config.toml
train_examples = 26041
spec_augment = true
hidden_act = "silu"
Rows from block 5 of a small sound classifier, named by matrix and row number. Each number is 50 + 12 x the weight over its row's rms, rounded and kept within 0 to 99. All counts start at 0. After the name is the row's rms in percent of the matrix's.
Before each channel's rows are labels from the 100 clips, of 14848, where the channel reaches its highest value: "responds to" is what is common among them. Only what is clearly more common there than usual is listed. The data: acted Russian speech (Dusha).
# c30: last pointwise conv (model.blocks.5.c3.0.weight, 320x320x1), inputs 46-91

responds to: emotion: neutral
c30.184 086:70 68 44 67 47 69 52 76 37 46 72 99 44 42 39 68 38 55 39 66 47 60 41 68 60 38 42 39 40 83 60 43 40 44 54 52 52 50 47 48 46 49 45 46 48 47

responds to: emotion: angry
c30.12 126:41 48 61 42 50 36 33 57 51 40 35 43 71 69 42 44 47 37 42 37 47 38 74 51 44 54 54 42 59 48 42 44 74 46 63 59 61 44 65 60 66 59 59 52 37 56

responds to: emotion: positive
c30.11 086:56 62 46 52 45 55 55 77 45 83 56 45 52 63 46 49 36 61 51 61 52 80 45 47 50 47 39 46 54 74 63 48 44 50 45 50 41 63 67 41 52 54 63 50 41 57

responds to: emotion: angry; emotion: positive
c30.314 121:43 49 66 57 46 48 55 32 54 46 23 51 62 74 46 56 45 60 33 43 49 28 61 58 57 54 45 47 61 43 52 26 65 54 65 62 63 52 26 63 58 51 62 61 52 45

responds to: emotion: neutral
c30.281 086:50 53 42 38 22 49 38 86 38 79 57 58 46 72 41 34 35 39 36 57 47 91 41 51 46 44 33 39 45 95 43 49 37 39 45 56 44 56 53 53 47 35 33 48 37 49

responds to: emotion: angry; emotion: positive
c30.221 134:54 56 33 47 63 53 59 77 47 23 38 51 62 23 49 43 53 60 49 50 42 34 57 52 46 48 60 49 38 53 53 41 49 62 44 39 41 66 61 48 46 41 47 45 54 70

responds to: emotion: neutral
c30.4 091:57 71 41 39 43 54 49 54 41 71 69 38 44 57 40 33 32 49 39 73 50 64 39 44 45 40 36 44 55 80 64 28 44 49 48 60 56 61 51 62 35 42 49 50 41 55

responds to: emotion: neutral
c30.16 130:81 82 53 54 62 79 64 83 47 45 73 83 52 58 54 40 36 59 34 79 52 89 57 69 49 48 52 53 42 83 68 59 44 47 73 73 52 47 43 50 52 43 47 66 50 47

responds to: emotion: positive
c30.216 132:68 79 54 43 35 58 59 51 53 68 65 49 41 50 64 45 47 56 53 73 57 51 43 50 50 48 50 57 48 80 60 47 42 38 58 65 63 74 33 60 49 44 43 69 59 43

responds to: emotion: angry
c30.285 112:59 56 63 40 45 51 58 42 69 34 47 35 50 30 78 39 69 58 56 52 59 32 60 45 39 68 73 71 43 58 54 43 46 41 58 87 59 50 43 52 51 41 58 67 61 45

responds to: emotion: sad
c30.211 147:35 39 57 31 41 35 32 56 55 79 61 36 45 81 50 40 62 47 54 41 60 77 33 37 36 56 54 50 61 54 47 78 40 47 47 41 39 36 48 34 58 19 29 41 32 59

responds to: emotion: angry
c30.23 057:51 56 24 38 41 43 39 41 46 56 29 40 42 38 60 45 68 42 47 59 47 51 54 42 47 47 59 49 38 75 47 45 39 36 37 46 44 64 51 44 34 34 35 42 46 49

responds to: emotion: sad
c30.167 130:51 53 42 42 57 46 44 58 54 63 48 45 50 44 55 48 53 36 49 57 50 58 48 40 47 53 53 50 44 56 42 46 48 41 29 50 48 44 62 42 42 43 29 33 54 47

responds to: emotion: neutral
c30.124 083:63 67 38 51 36 55 46 87 40 58 54 67 49 38 48 42 28 38 23 68 45 57 47 58 47 43 36 38 31 84 49 20 42 43 43 47 47 70 53 50 51 37 41 51 65 51

responds to: emotion: positive
c30.305 080:49 47 56 65 64 58 59 34 54 63 86 79 42 50 68 56 70 41 54 54 55 22 44 54 54 61 64 57 55 48 47 40 50 36 52 53 59 46 91 45 40 36 37 43 49 59

responds to: emotion: sad
c30.93 090:50 45 40 43 28 39 34 55 33 42 40 54 45 55 23 37 06 43 27 42 37 57 34 50 44 37 15 30 43 61 39 44 40 37 35 53 48 76 48 50 39 47 28 52 39 53

responds to: emotion: positive
c30.58 104:61 50 64 74 52 55 53 43 70 61 69 73 51 38 79 75 70 47 54 49 67 11 52 61 66 66 70 77 54 41 45 27 51 55 61 50 61 55 45 64 50 47 49 71 60 38

responds to: emotion: sad
c30.217 101:34 33 45 40 35 44 33 50 60 79 65 38 48 52 63 47 83 46 59 47 56 61 44 35 40 64 69 55 52 58 42 72 42 44 50 51 40 28 59 29 60 17 29 44 46 56

responds to: emotion: angry
c30.104 106:56 53 72 58 66 54 64 42 51 63 36 47 47 67 49 48 49 64 44 51 53 34 45 59 59 46 46 53 61 31 54 29 51 54 66 73 59 55 29 58 52 54 54 72 41 44

responds to: emotion: positive
c30.38 099:49 52 59 50 29 46 39 46 48 85 57 52 47 45 50 52 52 47 43 56 50 40 51 51 46 51 48 45 50 67 50 51 49 53 58 53 45 41 55 50 72 70 63 56 55 57

responds to: emotion: positive
c30.126 082:56 75 44 47 25 54 41 39 47 63 50 49 38 53 47 39 43 39 37 77 46 70 38 50 43 38 41 45 48 92 56 35 36 44 46 66 58 65 69 57 45 48 44 48 39 61

responds to: emotion: neutral
c30.202 132:57 42 43 59 64 50 59 41 47 48 70 57 46 47 48 63 39 55 54 51 52 57 44 54 48 47 47 55 44 50 51 59 41 55 47 49 60 43 70 38 40 52 64 54 51 44

responds to: emotion: angry
c30.170 103:61 63 55 35 51 59 48 74 57 45 70 49 58 39 64 43 57 51 39 63 56 53 68 43 44 63 64 53 44 63 52 36 59 43 54 63 55 49 30 60 58 54 64 59 38 36

responds to: emotion: neutral
c30.97 111:75 82 44 65 58 81 75 73 41 53 59 73 40 26 42 40 14 71 24 78 45 60 38 75 54 39 31 42 48 94 73 24 37 53 52 61 67 50 55 56 45 68 56 57 32 53

responds to: emotion: neutral
c30.255 111:44 57 53 43 36 38 28 67 46 93 51 38 55 77 44 38 40 41 32 65 53 82 48 48 41 43 37 43 55 99 54 31 53 51 48 47 60 51 74 44 53 46 40 49 38 59

responds to: emotion: angry
c30.6 099:60 53 47 51 52 51 53 53 51 41 45 44 45 44 53 48 52 62 44 55 45 45 50 54 46 46 50 49 39 59 48 35 39 59 59 60 58 90 28 65 47 61 48 69 63 44

responds to: emotion: angry
c30.318 073:53 59 49 60 50 60 62 59 49 64 49 58 44 50 51 55 61 68 21 59 51 45 44 54 56 58 61 46 45 56 64 17 39 71 53 39 45 74 24 57 45 36 46 60 57 51

responds to: emotion: angry
c30.59 092:53 53 57 41 39 43 60 43 47 37 38 28 41 45 61 34 39 67 50 44 54 40 44 44 41 44 45 58 37 34 57 58 43 56 65 76 55 51 47 50 62 52 72 60 50 40

responds to: emotion: angry
c30.177 088:61 54 64 50 55 55 68 30 56 66 64 34 38 38 69 37 48 61 42 50 65 13 37 54 45 54 52 66 46 26 53 34 38 45 65 49 57 81 31 70 55 48 51 67 63 42

responds to: emotion: angry
c30.191 121:61 44 70 50 74 38 53 52 66 54 36 43 51 55 74 53 59 58 62 39 66 54 57 53 45 67 61 72 54 37 53 62 50 53 52 59 50 51 50 61 39 46 60 64 56 48

responds to: emotion: angry
c30.284 091:71 74 49 45 44 63 59 82 60 64 65 60 58 58 60 45 58 44 49 75 54 77 65 53 48 57 64 57 52 81 61 55 57 46 58 80 56 42 51 49 49 33 44 59 50 49

responds to: emotion: sad
c30.259 071:38 40 48 44 39 40 31 35 46 65 38 39 37 54 43 42 38 54 52 40 42 68 33 43 48 40 37 41 43 48 46 71 40 54 40 63 51 51 48 41 38 27 21 53 37 52

responds to: emotion: positive
c30.71 089:70 45 39 63 51 57 55 45 36 39 89 72 46 51 29 78 23 67 29 50 35 56 37 48 66 32 34 34 39 38 60 31 36 58 46 43 51 75 30 57 42 50 50 54 36 41

responds to: emotion: angry
c30.206 114:42 49 55 32 54 25 41 38 66 45 30 16 53 35 72 36 61 57 72 33 56 33 63 34 35 58 66 67 44 43 52 64 52 46 61 84 49 36 47 50 53 46 66 65 59 55

responds to: emotion: angry
c30.41 113:63 62 55 58 52 60 71 58 53 58 65 54 45 53 56 46 51 72 45 59 53 58 43 59 54 49 52 53 48 53 64 54 44 56 74 84 58 47 32 57 52 50 52 75 44 38

responds to: emotion: sad
c30.315 082:39 31 42 46 42 47 37 57 52 80 52 33 45 55 51 42 61 57 53 44 49 63 43 42 48 51 52 45 46 57 54 73 42 49 43 63 47 34 51 38 48 20 24 47 32 52

responds to: emotion: sad
c30.273 094:42 42 37 52 58 50 45 63 31 38 49 62 32 49 41 48 45 55 59 41 43 64 26 61 48 35 37 37 34 62 44 86 30 47 47 37 51 64 52 39 58 26 25 51 53 47

responds to: emotion: neutral
c30.106 121:47 70 41 37 34 47 56 62 44 87 59 43 40 60 45 44 57 56 43 69 50 79 35 36 46 45 52 41 48 74 79 45 38 52 48 46 48 49 49 45 58 27 34 49 39 60

responds to: emotion: angry
c30.210 100:44 60 49 46 59 47 49 75 47 71 46 34 64 64 47 44 53 49 32 60 49 66 65 43 48 55 65 45 56 60 57 20 65 59 50 48 58 42 43 48 45 44 47 53 40 51

responds to: emotion: angry
c30.48 087:45 42 48 60 53 44 55 35 57 47 64 58 61 49 58 60 51 50 45 41 57 19 63 50 61 60 58 53 56 22 43 25 67 50 35 36 46 35 69 54 51 25 42 41 44 59

responds to: emotion: positive
c30.29 097:91 71 37 71 50 78 61 69 35 19 67 99 46 37 34 71 31 60 33 72 39 57 41 76 68 35 32 32 38 75 56 27 39 52 46 50 60 56 49 50 40 54 53 48 47 47

responds to: emotion: angry
c30.84 075:47 51 76 47 63 53 57 51 64 57 23 41 59 63 59 45 51 51 40 49 59 38 61 53 51 55 59 60 58 42 52 18 68 49 70 71 60 46 31 52 65 68 59 63 37 48

responds to: emotion: neutral
c30.96 098:80 75 38 49 46 74 60 98 42 54 99 84 40 44 47 47 33 43 40 92 46 84 38 59 49 43 39 44 41 99 50 52 29 38 63 64 65 49 45 48 59 38 36 57 43 54

responds to: emotion: angry
c30.100 099:45 51 46 48 64 54 54 74 57 36 53 39 51 47 62 34 71 64 67 50 48 69 50 50 43 52 68 55 43 61 53 72 45 59 61 88 60 44 45 46 60 44 49 65 43 49

responds to: emotion: angry
c30.7 096:60 51 64 44 50 40 49 41 72 40 27 30 57 38 79 53 66 56 58 45 69 26 63 45 44 70 72 77 50 42 45 46 59 42 58 70 66 57 55 63 53 44 56 67 62 51

responds to: emotion: neutral
c30.90 100:92 89 44 51 46 74 63 94 48 49 98 91 49 50 47 37 39 44 51 96 50 82 48 63 51 46 45 46 48 99 52 61 45 33 48 50 45 46 50 39 57 37 47 51 51 49

responds to: emotion: angry
c30.243 088:61 52 62 48 41 53 57 34 58 50 43 35 55 43 64 38 35 62 35 47 56 28 60 51 47 54 51 62 46 36 50 28 55 47 66 87 79 77 66 54 57 36 42 74 54 53

responds to: emotion: positive
c30.54 113:68 59 66 59 47 65 55 48 53 84 73 69 54 50 56 66 50 56 52 60 59 33 58 63 55 55 55 53 57 56 55 38 61 59 64 65 64 44 61 51 64 60 62 61 48 53

responds to: emotion: angry
c30.299 096:26 36 38 42 66 40 34 65 59 50 55 38 61 63 59 52 78 25 58 39 49 41 61 38 38 66 78 49 51 43 38 69 54 54 49 56 50 32 55 40 51 42 50 46 45 52

responds to: emotion: neutral
c30.302 097:50 68 46 47 43 68 46 99 53 78 58 56 48 60 60 34 62 51 37 73 51 99 46 58 42 60 58 53 46 99 68 22 45 46 46 35 35 36 50 38 58 43 46 48 56 54

responds to: emotion: neutral
c30.5 078:63 62 49 41 40 60 51 54 46 51 62 41 40 29 52 36 41 57 58 64 52 58 47 53 41 41 39 51 46 55 58 38 39 49 53 60 61 71 34 63 59 44 46 60 56 43

responds to: emotion: positive; emotion: angry
c30.141 084:65 52 73 64 52 64 66 43 71 47 71 57 60 33 82 53 58 51 54 51 74 00 63 61 60 68 71 75 51 30 43 16 56 48 59 59 54 48 37 69 48 51 62 65 65 42

responds to: emotion: angry
c30.198 077:49 52 54 50 59 52 60 49 48 54 55 40 46 55 48 41 46 63 51 50 51 39 48 56 54 45 46 44 49 42 55 43 47 53 61 85 66 55 14 63 44 47 48 73 48 36

responds to: emotion: angry
c30.232 076:38 52 54 42 60 55 56 73 53 57 43 31 57 57 54 34 60 71 46 56 55 62 55 54 41 56 68 55 53 73 65 20 49 62 59 60 58 66 33 42 61 41 41 60 40 52

responds to: emotion: angry
c30.181 078:55 53 71 46 58 41 54 35 67 36 34 31 54 49 74 49 58 54 47 41 61 22 62 45 39 67 68 68 42 24 46 50 55 46 54 61 53 50 47 56 45 47 56 64 55 41

responds to: emotion: angry
c30.161 107:56 44 59 36 39 33 54 31 58 30 33 22 45 32 61 27 54 68 44 34 57 39 55 42 36 56 57 60 41 34 55 55 46 47 55 73 56 63 48 60 46 36 59 66 58 44

responds to: emotion: angry
c30.289 100:65 46 67 53 51 54 61 41 64 60 39 48 68 57 64 53 65 59 52 46 59 33 68 58 51 61 67 60 60 31 50 33 63 52 59 65 63 51 73 56 60 58 65 60 60 61

responds to: emotion: angry; emotion: positive
c30.79 095:63 54 72 50 59 51 60 37 73 71 53 44 58 38 85 49 64 55 60 47 68 22 65 54 48 72 74 79 51 29 47 45 55 41 65 74 62 52 47 45 46 59 70 67 61 46

responds to: emotion: angry
c30.114 088:53 62 16 60 61 52 64 55 24 23 37 51 39 32 11 42 29 49 35 56 23 44 41 53 56 24 40 19 29 49 51 29 38 45 30 24 34 63 44 62 45 42 39 40 76 49

responds to: emotion: sad
c30.215 099:44 48 50 55 69 56 56 81 44 57 54 64 45 61 45 44 63 51 78 44 46 78 43 59 48 47 52 45 48 64 45 99 43 48 43 34 38 38 57 40 48 49 52 34 34 46